config = dict(
    image_size=64,
    encoder_arch='resnet',
    encoder_depths=[3, 6, 3],
    one_sided=False,
    adamw_lr_other_params=0.0029,
    epochs=4.8,
    warmup_steps=290,
    weight_decay=0.1,
)
Rows from block 2 of the decoder, named by matrix and row number. Each number is 500 + 25 x the weight over its row's rms, rounded and kept within 0 to 999. All counts start at 0. Numbers have three digits each. After the name is the row's rms in percent of the matrix's.
# conv: 3x3 conv (decoder.mid.2.conv.weight, 256x256x3x3), inputs 225-233, a 3x3 kernel for each
conv.54 079:500492498525512469534475493457514517458529512505485506521525498534481500512506488500473497467500532451447494490521476496494534514457503470494495490526488514480468508506485484479518467457497474483516503516492464497474523527474525534488528494520
conv.55 085:513484505484518521505473509488516454513654456506480411503496523524472475529524477499471489494572479486503486520515536490504466531495520495492477474499481473515483497468510504484505490485499498506517490581471535441501513497483514438499522483482
conv.56 122:489510526486472549488493533501461539537579474493513516519534539528453573494521513525468481534465498502506498502516540507533479498500497506531501536520511486516497543503500486471509474475515501494491541485469486461465527484511496466482499499500
conv.57 103:492527469529483514483491506532511537499472483518486518493472513513418517497507502491497512470479455468497494472505513474547537485486483500521505483561516486496498506480539475500496481503532501478516493544495501526488465536517514493503512489497
conv.58 132:512480495502519459506490503505537525567553518491552534504501507507486486478506483480484499490487496494476483475495502514537496496510494499515512494498493494483510500477503505508528520507495518501485482579502507489505490491502487494509495504510
conv.59 080:492545510514495504495510486474540500516496515436533493510486450546531474511496505487498520505538501456527464519500454469540456524504554516456494489504537459505505535510488476491478499512520458497481489506495530524492470484517518447498539466541
conv.60 133:504491511484496479478501493517537523508458506525521502512496527496488486483479480475470481494503483512458490495480505480503506490484510485504501493506516485482501507492478517516504497526493481504501492494470492509472493497494506519505491479499
conv.61 087:507524501527508480487507511505496484477533500502536501467514509502545526521441536547472511535499479528463520518502524485566479493514534493493455517499537466508509477486504546486462522587462487511456494474464508482487477482497465452523474480474
conv.62 095:478464492514517476491479481516537555457531566504496510482533518504514545499474518456466451480573536495503530473494523465520503485473534526533515493435488487512488516491484465490501455475470503464470515550486483485474525485521504498538502484536
conv.63 098:500539522470527472505484479528570492510507544505510531491481498500459503487502498476443484439392460499490463528498537505443535482512475491505518502499521492489505506489496432499496513490533505503543495519499514527503508507487508517509529470488
conv.64 140:479517501520507479470488481526512457566521504494561500487483472498541518491497509483500510525511485507532506490538495473509555499484484498481491494506481524480493505456510481499542490474504503492469450528474503475505501529506515578524507482497
conv.65 105:515549491465489525500481504505524510517533459534490518477523531537463546492539532499503512542491514492512498525551526498499445493469522524476534497501516496507565524506527504448457514482526486527539489482475481506479482521492503527512515496462
conv.66 084:492466502477477478491507505514529520431561522549521450491554494522501507497522492464497474494496532471455495518530529501486490510532513532507474476455527501514510464444460491537511455433559475504457485464482480545498485485509477518498444501490
conv.67 137:509519514478503500491527456503369552545380511545436522498494508515506518501496486518497528488521499531485501510482479539420527511481488481503507485531505473503519480465505480491515493434462512460485497451476498501495475488527522534502526521489
conv.68 078:521521454510486493469509512530503510532493443529501540493532458475503521513511414522539500486455499451452485484542512525446455499485525540528500525512503486506475507441511481482488461515520472478461510549479515506470516536465498526466528503495
conv.69 100:511474494479514492516503479509555544511456586491535538484498538499513518499496549457433505514578502497540486513478485503563524504508491518511487527459562516531513530519500492570472490504477471500496476488498488513499486512522531509509533509518
conv.70 102:489550514519476454506507490507484551517502456510492495463484537478502532496503496491516523511465506499480531481509512557480489513544515484522504507537512497548490494516480476549463531520484513506510517470473503467477470508496513444506501497541
conv.71 082:529524465484503516498508535506545544485540526546515527517500489532527476469508501494504496482512481489444470500482506495470545510460481520489500498483484499494519529473476527475538448475527509500508461532501511493444514519486478460495464512495
conv.72 113:497484462528500495503490499555589537614585578513505422447474503489499521482513523473471466457463492523507468476492515495463498486463490454509481480471519490491534455496502471463497487470485482497501501520552496490488443504500515474483528529521
conv.73 077:487523484514489505511495519485479432529477568505474496505462507475527465461514484491495481476415523462489494491509504495507492506500479483494492504493497483513487505501497471488500500531497496480502478560535485493468518530507500478511513507501
conv.74 110:514486519493489502521492495538528511490482494495548523486482486486510461479498522481489524480487479511437448512495487489434490525455488493508523485502507490512496502539452517523495496459508497494505514488464527490492477515483492555485537510501
conv.75 087:490480504520496493519486496489504483439475503494512497525498550527511527450480535519525516521469508491529523455491543513587482510493495486496517536501541505513517470479509500497491510527489496520523465484505527486485502533517520491539520519486
conv.76 116:505487508504475515492515506505372539444640464509450525495535511495450523501547493530512479485562471504470542510489470488510471512436487522542505530454512536483502493470511476464500522484516532523492470433517471507494489495504515541474510524497
conv.77 097:505473503513497511519470477526547545542453429517562500483484527498500481497525529522503545510495476517488513528502499521420466513492533510473471496527532534546516491555498467474452484480474502492487470506506463494478487494511501514519517477496
conv.78 087:489513501492508472474479470475508506498585577516492509536458512486467540485524517528516486489492514465500518498515509529457493504509475497536479546495490487516517512515466492496491492488492549497522498422543518544532513481530483504532501554493
conv.79 083:483472521514491495494482493540479469499560467528497473497486490438507551450576472486503475529481467540506542501541514457460492500509495511493478507501517503477488521464520506470502530462494500517499510487517482509494505531485490571479522513483
conv.80 080:471485510507473523496507546514498454543550557475534443515473490547479475551468449450485489489522485479477505484488504494504513503506488481476542518477511509508549489432528505489533478468495509489501506542525479487480507458532505483527457474490
conv.81 083:510504497528516467526513492471550500486514506488493463492506499504523530484492506506493517481521493481501528516465500489562489485508521493521501522481484496479502501474505476475495476508482454520497522540504488542513484483541529482520496504497
conv.82 084:521504503514476517490521518470491485498489501481517515492514446517493493476535487510489523535492495462434510522512476512512512526473481522518491486477509506542503488528521500499494504521497470493514495493481506523487509506484494630455501533519
conv.83 123:496455527497487498523487508466510489494512442529465507522497512509531527502493525548475447514471505464522495499515497496532466501492486450503498518492511555483466524474471495489495493530524496508513510501537499487482484539528492500460497520504
conv.84 098:522481520487501473478515501529559520496542554519555533501506461486515467530492512486494515467515507510521486494496473557498541467499534492498493502507488545504470494514470484555518491487520514532467454601484514465511523499485495552501505507502
conv.85 083:511525493503523511514495485494460489479540545516486517496478517480501520450513526502506503391455546537434484497507511484540499480475535478473493528482497503513479476529488490531505518492486503464526513542531508507514503549513479522546509496474
conv.86 105:505484485505488516517502504471497534465515445509521539539530526507423502467506501513511501512546500495496515486500507544496543567483480468507505522516490511467485499478496516525497494516503511498465490459493513473484503532522502491519499490494
conv.87 138:508423511478530502497487479501495464538564546509584501511537508503495475504471495519447508454492543492422531480496465479475475492488546502517484493472471519461480502470496512467518516510507497485474487513538513536525494530515525476524483535513
conv.88 138:503459481488484495499497504502495507514524505528503509500477522487595480502448526499473523505481487479499475500533523480489514485513490503513519496498483511501489489481497527438493488515524534504497487498489485494523500526475511514487482503517
conv.89 088:473534502520532516495506489522553545436427540508511534516465497512526476532506538505491528531518464477467472499489516501515501473489514515494479444502482483515480526497518475519479504470526491513489580545493520487503469484515491511490499509500
conv.90 083:476551490502496522522486482511511536520544492494502483526491513542458523494489491484496494491517488476461497483518495507555532509506463472511477478510499490510519487521480560487486484552492473529472507492525499511521525537493512490531536480506
conv.91 101:488518506511532506487503476482538537515518529503512476481506502491449485504492469512482461529472519503512479482476518527516516531488484505478497516511496488499524501545495491512503500453479497547487500518465515531508493508487487552496535533517
conv.92 114:510493485485524507489483492474550481485443500510542485521554489522523494522464492499493513461493516497508516460541488503536498499488506526496485500478476475499499514488486504502509486460520474485492501547498509485498497555482543485525501498463
conv.93 074:479537525512524525481483472487469473505545542520504516465500506512514523519508501500519494514526488481535519512485527496503533507457471496525489468480535501478450517526507548487506495507459529505538506559528520463540514523479498521495531474517
conv.94 095:505506487514490482494484475488476480456558435562477512494470515494556569464488469467531500488455450502540563522545522513440530480533515505483463476487491522478510541513477461487497516554518445515483476523559481537487475495452523486517478497480
conv.95 085:493497486494520496539498521483474469535512534512609478533475476545489528541447498522496462501486475512474467523477535536506535466497483470492521487554513462499511484487509508468494436503495470496532496548494521518530499516490496549517478464470
conv.96 080:504536480514462525483498496476495494491477465511598457468488551486473535451465499461488490468554528468514514469515479497478485531516506521507513484507512467476503515540497506521526493491490475466526497507518514520487468531510510513504488452542
conv.97 083:513511516438514508502498486509530525446507500517534501511503506555522474532510503493487519486495455503469509512482519495508496522476480486500503492494512510494499511503497542470513497446513479548494506562515489508469499477514552509495486505486
conv.98 089:514496506510494468492476470510501482489495504534441550509518457536452458486534493478448511457430463481510507499520492506537515501530463529531513491507503524457474520500485516473470524514482474471511451506522454514478477502484478519516494523486
conv.99 080:479502474487512528537492502463521489511478475522463496482490515541514469520475498450509493480515482517466522521512492495528487536471483482506461501524505535481465452501518475501538518486550506505467479540473477529531512527452500442486520531475
conv.100 112:473525527511481497526509473508488529531479529500496500476515503480482506476503532435484511480417505459544479510495475493453498492477501510544492512507549543526540451487494485487498543459498480499498513453500521536485498482512501479482464513494
conv.101 130:479504511506520489503483516506550474448582472508537474500505556490521478502507488448500480448515498507475494449525539484464509512506450508485464531523506492495508461506487505476493534489469489572528473481523501473494513491490475526486524527511
conv.102 093:520498499509565496520507474542519562466440493463470524498481513462507449496525499521484514527495526485490517487467487486491487498509470490497500539486538504511481506522507502509490458479473470497502488569476480479467493481477506531549491494500
conv.103 079:508483504484531517534502498478472470490535497456524476493512468459508513499535489460477506512494444470483511533539467485500487471482483522536470494528519499519507503467501501488505486490496491527520484488526452469544514479531512490544518517478
conv.104 102:490515493532507472514509492485467518456426525508471517521473511503513481494478470512506474500525500498484488504511470496456514517504485503542486523580534520495498535516496540516528494479502507517514521406446528513514515490507515401533504521499
conv.105 140:525552505496497489470502494483367426475552383451462463508498527492499548504562502506511506522475475511406446483526512481444521492451538491487480498532484513538520498541533507430538483564484501488468529585486518504525484465504475534488488501469
conv.106 087:500476505496495514498514497484467473519526470499450459465499514501498532499512509474541471462526511499491507474497510483542476488494493514509508517504432478508510517502495492498518518479482525453510482515512502492469484493514470480508493532514
conv.107 106:516508521459514502514498492511559465517612500499477506486507490483506510492482501509448509425450506498470461493492515533501481510519502488514512509488505513504511474501510541461489504493516486494498524528523500504504453497521508534473489509468
conv.108 090:509513503474508455506527506493487458519534425495545499521503475464524485531499513512465457493474456521514508523494500507505540476519463489506511522517494494473515499515519471497491498497512517509496560500492501506482513530513505499483509483520
conv.109 126:510509532520506500500529475554461585534363509514496495521514495515476468485499526511516538488457501523511512512472541503475498529532482467488512498527502520527512489460475478490472480447482495492500458463465488520501505510498465486527476489480
conv.110 103:510533527495507490491469495474497447444517501463470491526464480498542541508494537492546523461386430535489489512480513509406482529511530516478520478556535513460532489502529507478470497528482484519512468484495499518560491494506499492498480475499
conv.111 093:489434512499517490507493483510484537435579529517455541531520484520479532498538488525513535454434441505525500482514507544503472544448493476493468516502528527512514480526506508455481470493490494466497501485472506493479499485499463495515524481468
conv.112 084:501550488493507485494492493504530508508460541539503483520460536484490474531451502515506438476462472497506490503510505430499497523475466497513492506485501502516502516508506497534503503495445527520489483541502487511479541470478491530493478495495
conv.113 122:492483503520506506503500468487466475550485532470493485493490510555499517517486519544478474584532500508494496490481518500521516513478543499502497455495507499514494497494488497527522514512523517508497529468504487487509502500492468474496485494509
conv.114 117:521504509514473496497450490482504520534548510525540469502461471467502522480476487492505509523497498495497514489477484466459547475513476495506493534477489484505501507488509494522493464451503520450482461531530474523494507506488480466504503516458
conv.115 132:483514505476483499504487501552537557513556613528511569493523483484520451499501502484518507481480499492474512531490465518524537465526517456482486440508503501497515517514483545476506525510485477495496492524467471484528510527496516492509492514495
conv.116 112:503517495473494517504492500550479514524476482484537462539490493501534435508474539529533514548482469539538450511534541541492541518486494516484477516480483463499525528481505504489517501492491526447489498507499507473495481511527460545544497507501
conv.117 112:501528501515459511506488492539544483515550462482555497516478494524468521499491486488520498485472487498513507518497510520513483473498479483480510483495497497493480535495508555476514503510485496490470535498543487402466498513508476472507461419544
conv.118 092:500474455495467498500511531505487488490466524511486503498482484447557539508507525451471484459446487531514504496530531512485499492522501565520500525515551508516488522435494519536526529484541504486502530504442515476492483524461514485510499516506
conv.119 081:465490531511500500471498509499556547501530549517521458462465508491525504550483484512445468488531502531479530511502509527463519515528517479520502504474455501518523514481498515491486499486506518504486474541504497414584503533461477488512481566477
conv.120 078:539501479521460510514478499470497449454512509506562486432487498478506525486449474509474488514476515445544501509523490501512498489488540499496513478516476497511501509493537492516480473527518523467511535436481503505491500484509526452552493512499
conv.121 094:502509482548493512519465513551534483634492556506536509488536478533572466463510474512478482510457489513532471507495500488472456481525536512479527489481514519469492518509498490533562454466482497509526503485491438483447488479481503488513518504519
conv.122 086:519495487475479493493500483496436495466501481495515526508490511489478494496487502483513463477504513482499508514544506493526470489511505472470506475537551503467486560517525495477497534474492493487489520555471463497513526493514485544482462517468
conv.123 095:508508507480493513494481492494466529469344525513482518471492480469557504469554480480498440493427535505510526482482460495554495480516488493548498503569471468500478495538499461530490524473504514519511500490503514484513492480440467524501475535526
conv.124 088:482486514499480532495506482505465503489471478506581483514523546471516465491538491499471525525539531498544488532500485478498490482486477473494512473501498521513504521490498532495536489488499486482478466507544468554509503522496483480504493487526
conv.125 082:540562466474455470478492532488479450499537508480466517513513478536466464496451473515445452498469499480516503508503511464528487487508537549531521535500489530521516471460501502487519517457476530486456463491568531482538491481545443539443485504516
conv.126 082:499522509530477464495507485518462514523509484478495480478564521475531472535488464493494497479574539490474505466502547508437490490511492515487489482484484478494492485526540483494520495467494517502467471508460506509505508499478475477493487494502
conv.127 095:507542494520480513498473497545527474458477568522560577505515483498502512501454488475444503468516486456450497512536489493523549502501525485515505493530498484479439484544504468504498502477527494499497542496484493477519521505485497487474510498508
conv.128 073:495527487447510487513511499497520534514485527502497493517473506530488475507455544518500492532504486532538484483526472486476489500519475495495483467516507471446509457496478479519520527487500511540484492517495473534513468511482503527497518507484
conv.129 098:522428514496516491527525489519492526488511495496469515518497507477535476493473506496524519493503510490516517489505469523503490493459531500516509531481479519490474485510505490505503499604547489479513451619512503529501524501524527454495504510495
conv.130 084:490500504486518519538485499521469493522540476468588478495511528516482483538477499501476519434454470499531509542509513485434475484517492533533484532515468514491491486479555462485497467538521521494495506507481512491510483512538507522517487500460
conv.131 080:546446505519541486471477528461494469484497498526527446504490490478416480467519515504509467493484473496533499485505450508515487512471491489508489502511454493532531523467532500541518490505530525480549521500489527513483503476506499491499503492531
conv.132 080:466485470502497487519505497491467494527536533483489534487477490488478504502534492489464529528492515470557507482527502503489520533453490487499510520483474470533535465483527500536488466547505504479493482446493496505493538498518525490463462522453
conv.133 085:511533504484489464498494509505516565511523554533486540497465464532539508518488474495445461504501481498494490531475437533484491510507540554509501512494522488502484530515528476491448506503474471486512457519479495479495494492502498510536440520530
conv.134 088:477502461489543514478499485496552460498516513485469496521500486470516481495486572498489538502438490489474526458498485490514544476485479499508517503505494484504467493529521518526509472450535521512545544434502497502451505532468514500489484515496
conv.135 083:514475473489494486504521480485460518488456487520517552450459504464510491552471511465512477515495531504468478488507465504546490490480494489512497501519547485525519474466526557479491523559494492519490492482506466533506493533512524535481463490503
conv.136 128:483504509498503498485485494543518489540425515497542511500483518500487499493488506524488521475413541498486497486498501499558494472500512507505493518470483502498494494487497483477496502486504497503508475561485500505484504496473476477487516470480
conv.137 108:497511479474481497504482505485559476528590485454543468477491470487493501446504535467504534469494464499542491502526524517474550511484466478517501496482450490483495507450488504510535507512524476515516520471578501493487484480508538442495497494536
conv.138 099:541487521488467492514501497478538560515510512475491513481510467518526501461543524507533509500460479553535479510503509482483514497505531512503493530470533484485447472507495520489490526537521468532507492478449479501513494496486471556525535544489
conv.139 082:470498466468540499505512535496498578515463492502559502498501479514462520519485490488518502512518500484540494533498459491541512489524481477489469527520519492490516475504490510487541471555496506490509483438492489522500493502516492549462519505505
conv.140 085:487485518500475469507531502537473511447531488447490496486510476493513517473515472493509524480496490496476493499504471525452560501501520506481496512485493499501496484546551461501489492554474491448507457501530509545505460447511473526466497516528
conv.141 087:469478487507503489474501521499483521529499529553510528480524524537545467491498502490510521521555482539465520500478459521448523498526544472498489513523485515495474504495478511509514484503483519501499465562501489564512506470502494538536515469539
conv.142 113:486539490498530516522467492509509501481453491514529531514493545513529487523500509524492478501518504522459479513469478509502469517503490492471478494449481514496491500500536482482494484508548532486508498458438516469482522503506513491512518487524
conv.143 101:543490469497501505476510496495564513516474583486557513480519498507502525511487528505498522516489477475460511497517505519495523501509510485492472489505529489514469526500515491476473506484503507495453471531470513479510556498501505519489477504499
conv.144 093:486496488494519511511480476488483466473557523502463480535498480522534505515500442527488509478553509498529503495532541528543517511522506536479514490427504494502504498503480505544507511531504492452499475470550490524508486517504492491523506467477
conv.145 086:504480523532478486528446524489492472503538494503481499506453522465457511503475538499486501495522466500501485506476547478459524433467496476483530490482448502494518470504495480492500488508512535506502494519513474493514460509463457561502491508524
conv.146 110:488503484496490516471473516465526486556506514554514547509468509480518483525503506508471498463504464492489475533480485486499481518464534494493501518492477499467470484465489502488515512500472499482503474557480508493519482516508472500484491516507
conv.147 105:479459484478522512499505506481487486504490450489531459516495502537549486521521497478507520525554477566488508506471463508506504534509503509500497493492476507495502504491514481539513511487513468515510494520485501479485474476496494427533491520500
conv.148 088:472508526487486517496519529477451492496549565502501513459447496506508546501455537546484480470438511522474572494500465484517542498513518484460499494487469523487489547477487515457491528531507496477504488512545495535519498489482485495467516552543
conv.149 092:476513469496546503483488471544506520559457525510494597465518496500492473496502475508516492498471464532444463485544503543490525504459517505479507500492479474502501493511510483483494525500532498472480441555537469521504463531535480449495521513497
conv.150 144:497521467501515468467524495534521456508528472515503508500470518566483516489485499506494519488485509524468526558520504516542545458512508489522477521519489509512498508494505465476509528499516504521520477432530485501524492493517488502530529499490
conv.151 115:502515503519519519463509493457432419558481480468511491499503490481514529517513511516499471532521480500483513503510531484439461518477477462521493492479486483533524495491513471469485525470498491487482494525524487488521521539493504492481537495501
conv.152 091:491517489515493501490471493476404526490374512492555510509513523542466501489428507527462482504512470506460483533482525543485449506514513505498509496500490511517482476548490502504512468470516455523483547478501486474510487466471491566503475493473
conv.153 092:507518483496494500499490500475519491478449503497452515485536509503498505478504486503485489508449546504446493499456500524539508507488494499479524494547515496504477481525470534526494488502517510480486510548489502493510532504507482491510479450532
conv.154 084:521521473500532488505490497495478491546459463504500519500504507501466504494505479492434479483567511482458514516510486498520517527511489503487505500510521469484499496485501495517514506535528468509540532447523523510526454494484513489508527526518
conv.155 093:465563500496516511483518493522476494476465485503514489509539504489502483524546455498482495498475510491480467522460509491555476505519556465498498513491488497507502526503478507524519498498499512495539521554487527506452497474510467499500513507523
conv.156 083:465490506519493502492467503468525505518490466504541492499479535502495487518487503482482510502545542486445514517500532514447468508496522532536532497488512501457475534503500479519537490471494493496548553467475540503515519504556489492490497526488
conv.157 096:464516523500506472502475468516481497513449603501499535485463506511538478489488491501492513498531483496511490505503496487533474536534493468455489509481471514537533512483532529516452481484540518492500487594514477487491476512508522565463486472507
conv.158 138:512462468501501508493492484522565406535554431495592492495524516483483480491503514499479516468509518460492506485507458507556493542499464497448496508484495519488479511504512447460486502524483499495485499486497510521502471482531495555477516499528
conv.159 097:488506491499492500498481511493510513542418513512534502490530536517500486475508516497481489535496505503493521493467495481564497507512499521496520481483474496471479490485513495495527472491522504470494488621525462490508518504491499540470476521531
conv.160 102:503510474506558499498524521497490541543435547453541485493475511513503479537547513507478493507478515514483477583513522510474516503466503475495500502480520499518516544521504532506515474527487482531500505537490491486497503548492512526485474523526
conv.161 076:461509529488526505538476473504486504538504476499467527454495486560503524464488513488496487501560496508497497511505480495498478492540548523519466496531496499506499521469507524506481513470478546471487497427500481516465496470526475499481506533481
conv.162 099:502584492490476493484504494518450486468486504502490438493470512480516507476470487477511491496488455550540498499509513518580502497540491491520528525477470495484467468520520487513496533500507551515497464601480484492493509491515491441518493517515
conv.163 093:479559513516503489511496500519525518537420553527531519505512509526492473502509489514500506510493513496518504500490490531506491512498538524516489458498480499478466502538503522484505479531502530499505525446478502477491498490531483492507515528485
conv.164 081:503455530484526502504495505563484512485460461494447476492478566498447506490500500507480512548510509477511478541520529486461473478505476534505520476498472522507526453508481514527484506504489488512470530467509501475492500543530529432536534478492
conv.165 090:504500495502473527502515487464456490508491415471424461509476485485444560505553498572552549487421501519539503477501498480461479494498492490497509511507510528497550501505504526478483493497518527486504497469490506484479532508487482598501485469495
conv.166 116:479581518476498503490466469471558530492571499524508497523542518511468462493451479535529495478478463499473486496466524511476517483528503514477492486498501474503503464471504477504519546511513528517473529486502449513492521492493471479491498535483
conv.167 079:483510478480524514507504501471519520515507527502485490494494503481520500514518496489469554507522513472530461512489502525488487466517503543526474519545549487537519466523496504520514520546506502496473496466495484501497519507512492430453520513472
conv.168 130:479477530512462475542515489477515473514569489487452463501491499469568531506472508491508474567573514526577509513470495522498463521509499515546526490458511538506500490509483489463503498485526479468502499501452487546506511486528511537523513503498
conv.169 080:500520498480488508483490522540487497492447513529475476506480521500511530470493550502530470482474464533562487510475497482516542445533517487487541479496522504452495488475448523506472533541552512483504470466496502523481470508488506501477495527477
conv.170 087:499494472512498509504490544510528508501503477492496545469518502544521524480544477524510522473521527508526488498463514502467546487448505491509542500516491514492522503474529500491480477515506481490524512465589512474488543476525482504483498469486
conv.171 129:498515502495505503517489498473500455583557355466423483518527507490517526509480486492484538483515511510539475469503486515480503502505525516516497498490492498519549452507479536468526518511471493517517489517482515499506502498528485456519508542521
conv.172 109:482431530494490499500494509483551530501482453526514516486507520495513492518449523498505481530538523518505499498517501512520495500505479491499496507505532494507501489491484542495520498457526495479502484482480486470529487517486492574471487510524
conv.173 094:508483497521477509502535506512511537532472524529482474455507526527509546532476517513537510493417548568469523483501518528555488480485491494515489505514520488525519516481507487501500514534509524555480487423506498479504516462519473491518540512481
conv.174 116:490523474510498503531493507522520570530509559520578466481448488476466496504511532475491474488473479492521508535471511514501502493500499489509513510489484509479508492481518548514507484511482486488487500524499498466479495493494517481453537463489
conv.175 109:495415488479540508507516544508470530553418492520507568458499509529510494511513526498530517517512486515468495511466501500540508495493463495519485493535544489472482533518505475481502525531501493499494512479498509520509462503505493572494493488505
conv.176 105:501511468512498510519503525495427516518425439511475526495546470498532481537494508512486505502568511466462501482524529501547484503485476525495493507482504535527531493491514474475475497503495534490469515587496503463531519515501536470492505508528
conv.177 084:486491519497508515514527475449378559478486443526456492481464505511464516498521517554510514496446521556480470475478507509462489515499531504481527533511452503500490498513501482480502500522518494493509467494518503494493451506512498554469493482483
conv.178 094:494491498501514500495524511493504474485455465544475524490503500534536468518486485526492497518545508521484531499500470451489512491516485501471517475504502494469499493517482529464492489502461512475511490430496506503490497483513529581496486484508
conv.179 115:520507499494467509500515490470484448460631455492514453471504538549501503507510492525510478523493531523509510476487499497486507491463523504503507482531483498536487502527490477466517518465497491490539506458478518433520496501526497456443508536513
conv.180 100:477509465479516480486506490509448466456473524507498498490468494496503525500540511451517498488532529487535478514530526454522520483524499510485497524517502516484452516509513518516483508517506484485502452487513508485522494510491527535544497498482
conv.181 082:509464496510512536477477480526531521506393491512527486485475485507484498478471527498536506461493478497495519504490527514467485506487491485497477471492499561493480502486522520521493481470456465517477510505446495527460531522490478575492516513503
conv.182 077:528547474501487522484539548471486524477511500472518539523490515489524479474504490489475482469481529553502457481506486515548475476488530474481508529508528481523507512499517463524481542498484469548493508457496489474531520478524513532505494463501
conv.183 077:499444508495518545484531442508485463540498457491480521443533516519450563520503498532524431564463498519557476453491483503537501542510474522498533525483481493495507478504481554490490516492487520498502523456505498492530496523485478476503489495508
conv.184 119:501490492505499472498483507569522484520350516478504532504532512496496482502512522502446537489527493508499495551464501515517511515514535468502478488493494505506508508524486469512448509548511503495460493496472487479522473461505496469502529511504
conv.185 092:497561490501505505523513491509462428526432408511460471478449504480502528532489499518500490457426501511522519536513502494483549493530490506538501497500530542485519460455500460544493510500500467503482483449509542483526503530472498514487487491529
conv.186 092:531426481471514514522546486475519478500538479434505524491496507509476496480509529487479519515547510485487469468472515513496476520529537509467498490487496507478514502503498492540471530527463511505480453525497540471508473501515516447481490550460
conv.187 146:503513516484528511506513489524607477497639517489544472499484513511477491485495509524521473506539458521498471492532475495537477507531501497478515466472514509494496493519498479522488498539480476522496510519486522504531454510477487432479512510480
conv.188 082:515456499510518535517492508514487517513541496450494499459505466537502518526496556488486488508416520496524544472511515508508489505476508506495515528499487500485512481514473505489509476528476470514479545461562502432455452558524504444501486490504
conv.189 076:512453541507507498498511494524462513495477495514466537513515497494513489500493487492516517504537521515473477499543484464480524490497468476513530449487517497512547453484485509483542502517506506456522516538487494485526519524488510496535480475467
conv.190 151:505486470471515513475481512465485489468484585448539528495540510523498493515515492517504491503540469546508450505482512532438472515467521512516503527461487509504493503512518497518476512488496476459506455556508487497505525493516512473438526495532
conv.191 088:483507474511511548484501506497422464508420520470505497488495561474519492496474532462515523527495514504486504481486500508477491494498515486503492505497536471505481515511540487585477509487515521526462504486531486453504521507507506524464521477481
conv.192 084:474495501511516503492500485512475517486453491527497494517512473495522473492525497513519510591543498517486482452518494506528496499498493524503485481494497507472473536531468469481527479554510534471541486431501480485515455512481492509531506476520
conv.193 089:488493490525525507471508498490520499479383485506478531523487506502512489482481482496481521541561505522526554495522488484468495521480482490529493543451474499491481465490495504506528457521502499500488496436499489498540483518510497492486506519473
conv.194 090:561541498482525497487494511524433491496492436507488480490520489466535489481509520500504524477491487483541518518511469516454497526468500496505510525487512474459487511527525465480487560539502507506490480486486513489493522512470503498537519525499
conv.195 089:466466518501485508508529508522495535453514472514516507573542474505487525511503521536541517480485541493447528485505464491398499538515522491506515522466526491515515499471466523517496455506515499504466530482498451482530482524517509590460513512521
conv.196 081:505487496505505477489508490502497507485485542478520466518543479481551479490508448538495492503617487501493491508463479477545472509484494477537474483518473525444479511491492491480498513531480484481503488467503492502495486499505521462487477494529
conv.197 088:507633501481504491510498489497561486446491480463526497501517504513474493517516472506497507507512506515524512523455482487532464494540508530492492495501514504513486474501518506497511525570495522480525490433472495486547513500508481450490500513478
conv.198 100:508445511494496512533507478493478498510450499471478510537543499522487486540457438528522558471575516478493517525476488483536503493509495513527478500447501490516501490489511517508484504544511504507483525471501501466493522512519517609501519488476
conv.199 090:503545540505511529501498505553511491493564526514515468516505483518437489528496525494500507509498493505494509509496528548578480520530514554510523560541507512525514510508500541493528567510483419508523532506486502477484502513522506493507535508517
conv.200 098:518457507511517507475516516501445542548330459492506546514526504478554492510467498518529525551549515539564473466476509496500484542501539504531476545511503501494494522523487490488501479520496480482501511447490512511468507484498475436514507532501
conv.201 078:514498527487482478479478484486482509519538449514465538516483513456504498497462506496532486524497503500540525483502489473501450511503494506482491537487516508473505483476488460490513513502471494450498455590491490514461466530501516460522512506448
conv.202 080:483505503521509497462453475529531504541510506493526500505485546467470477513506491536478499555559528503475544471495530483475434479509522500516500507491491528547510515487513506531515504518517501478508525428526487464491491515486494487495529512482
conv.203 088:490461480505524512507498486520540479452463508514495543500476502495534485481526490516543512518524501493551565503543446442500548461513549495487490534484507487482447497459517508519513487514499501500476453601517473519475471492485529424535521510522
conv.204 085:479488485490512504499506492501488485594436492490519470520515481455495527482516497519494550508529501570553498462518459519475525517484480523548489512508487479470485523470496491521505499550505500490490507688466503512470484520500530471455474514503
conv.205 099:497485493530523505496486510517500508512511518494569519493508490466486525516510525518454493491560490502548515501490485491523536524490484467520513488472501522490500501489514529556515506453530445499521462515520525478498511485508472443508493523480
conv.206 106:462530530469464466499505513514516502516486500490511528486506496509463518488536556502467498517537473488507505482514495495433560510550464518499491474514529479533482494510508516488493500537546536522496499419474504455501509519468502544477474504501
conv.207 103:475505492480489472482513521527457509476482426541515487512491552505434492478498528527496489489491558480508495475501477459545506509505497507520489520527495504454480512515485497492518500491489475512510486532466531476524512508458491535526538482517
conv.208 111:506465499481478495496520507525531493539420526486549505492532489485476497453491503497469522494463515506520505492436491523498482515502500508512504514511466522488503481482474540447485551518487523511489483419478457486513482477480511510534513495507
conv.209 141:508516512496511508488479492515500512426489497531530539510472491460493513504534507497493480512535548506510448504465485517476455469500521513532470505542498493485476507520526481513500488529504533504535484383470521520492517461520507552504508497487
conv.210 082:500463525500521476483483493499460504474430532518535510553468472500503479456499475528529529520550506501483482492452481476475511520562489501508520503518475526497481505482518509523482478523500478476503484494481470508500489497474515458518544503538
conv.211 079:504501485493497521510501488515524535533436479510523547518529480478510446529523484500486486476464481482499484449447473513517520474492497538524491493512520489501495532471500528507502488477448527479496467484516482531503481492493507520498482539502
conv.212 085:479491502516497501500462531524493508503482503450536507505429473461496519532495515540482470485522480514541504491430491503611505537492497526491463517541510501510463496532517525529543500525464526519479531483502495464479472513497514490493499504493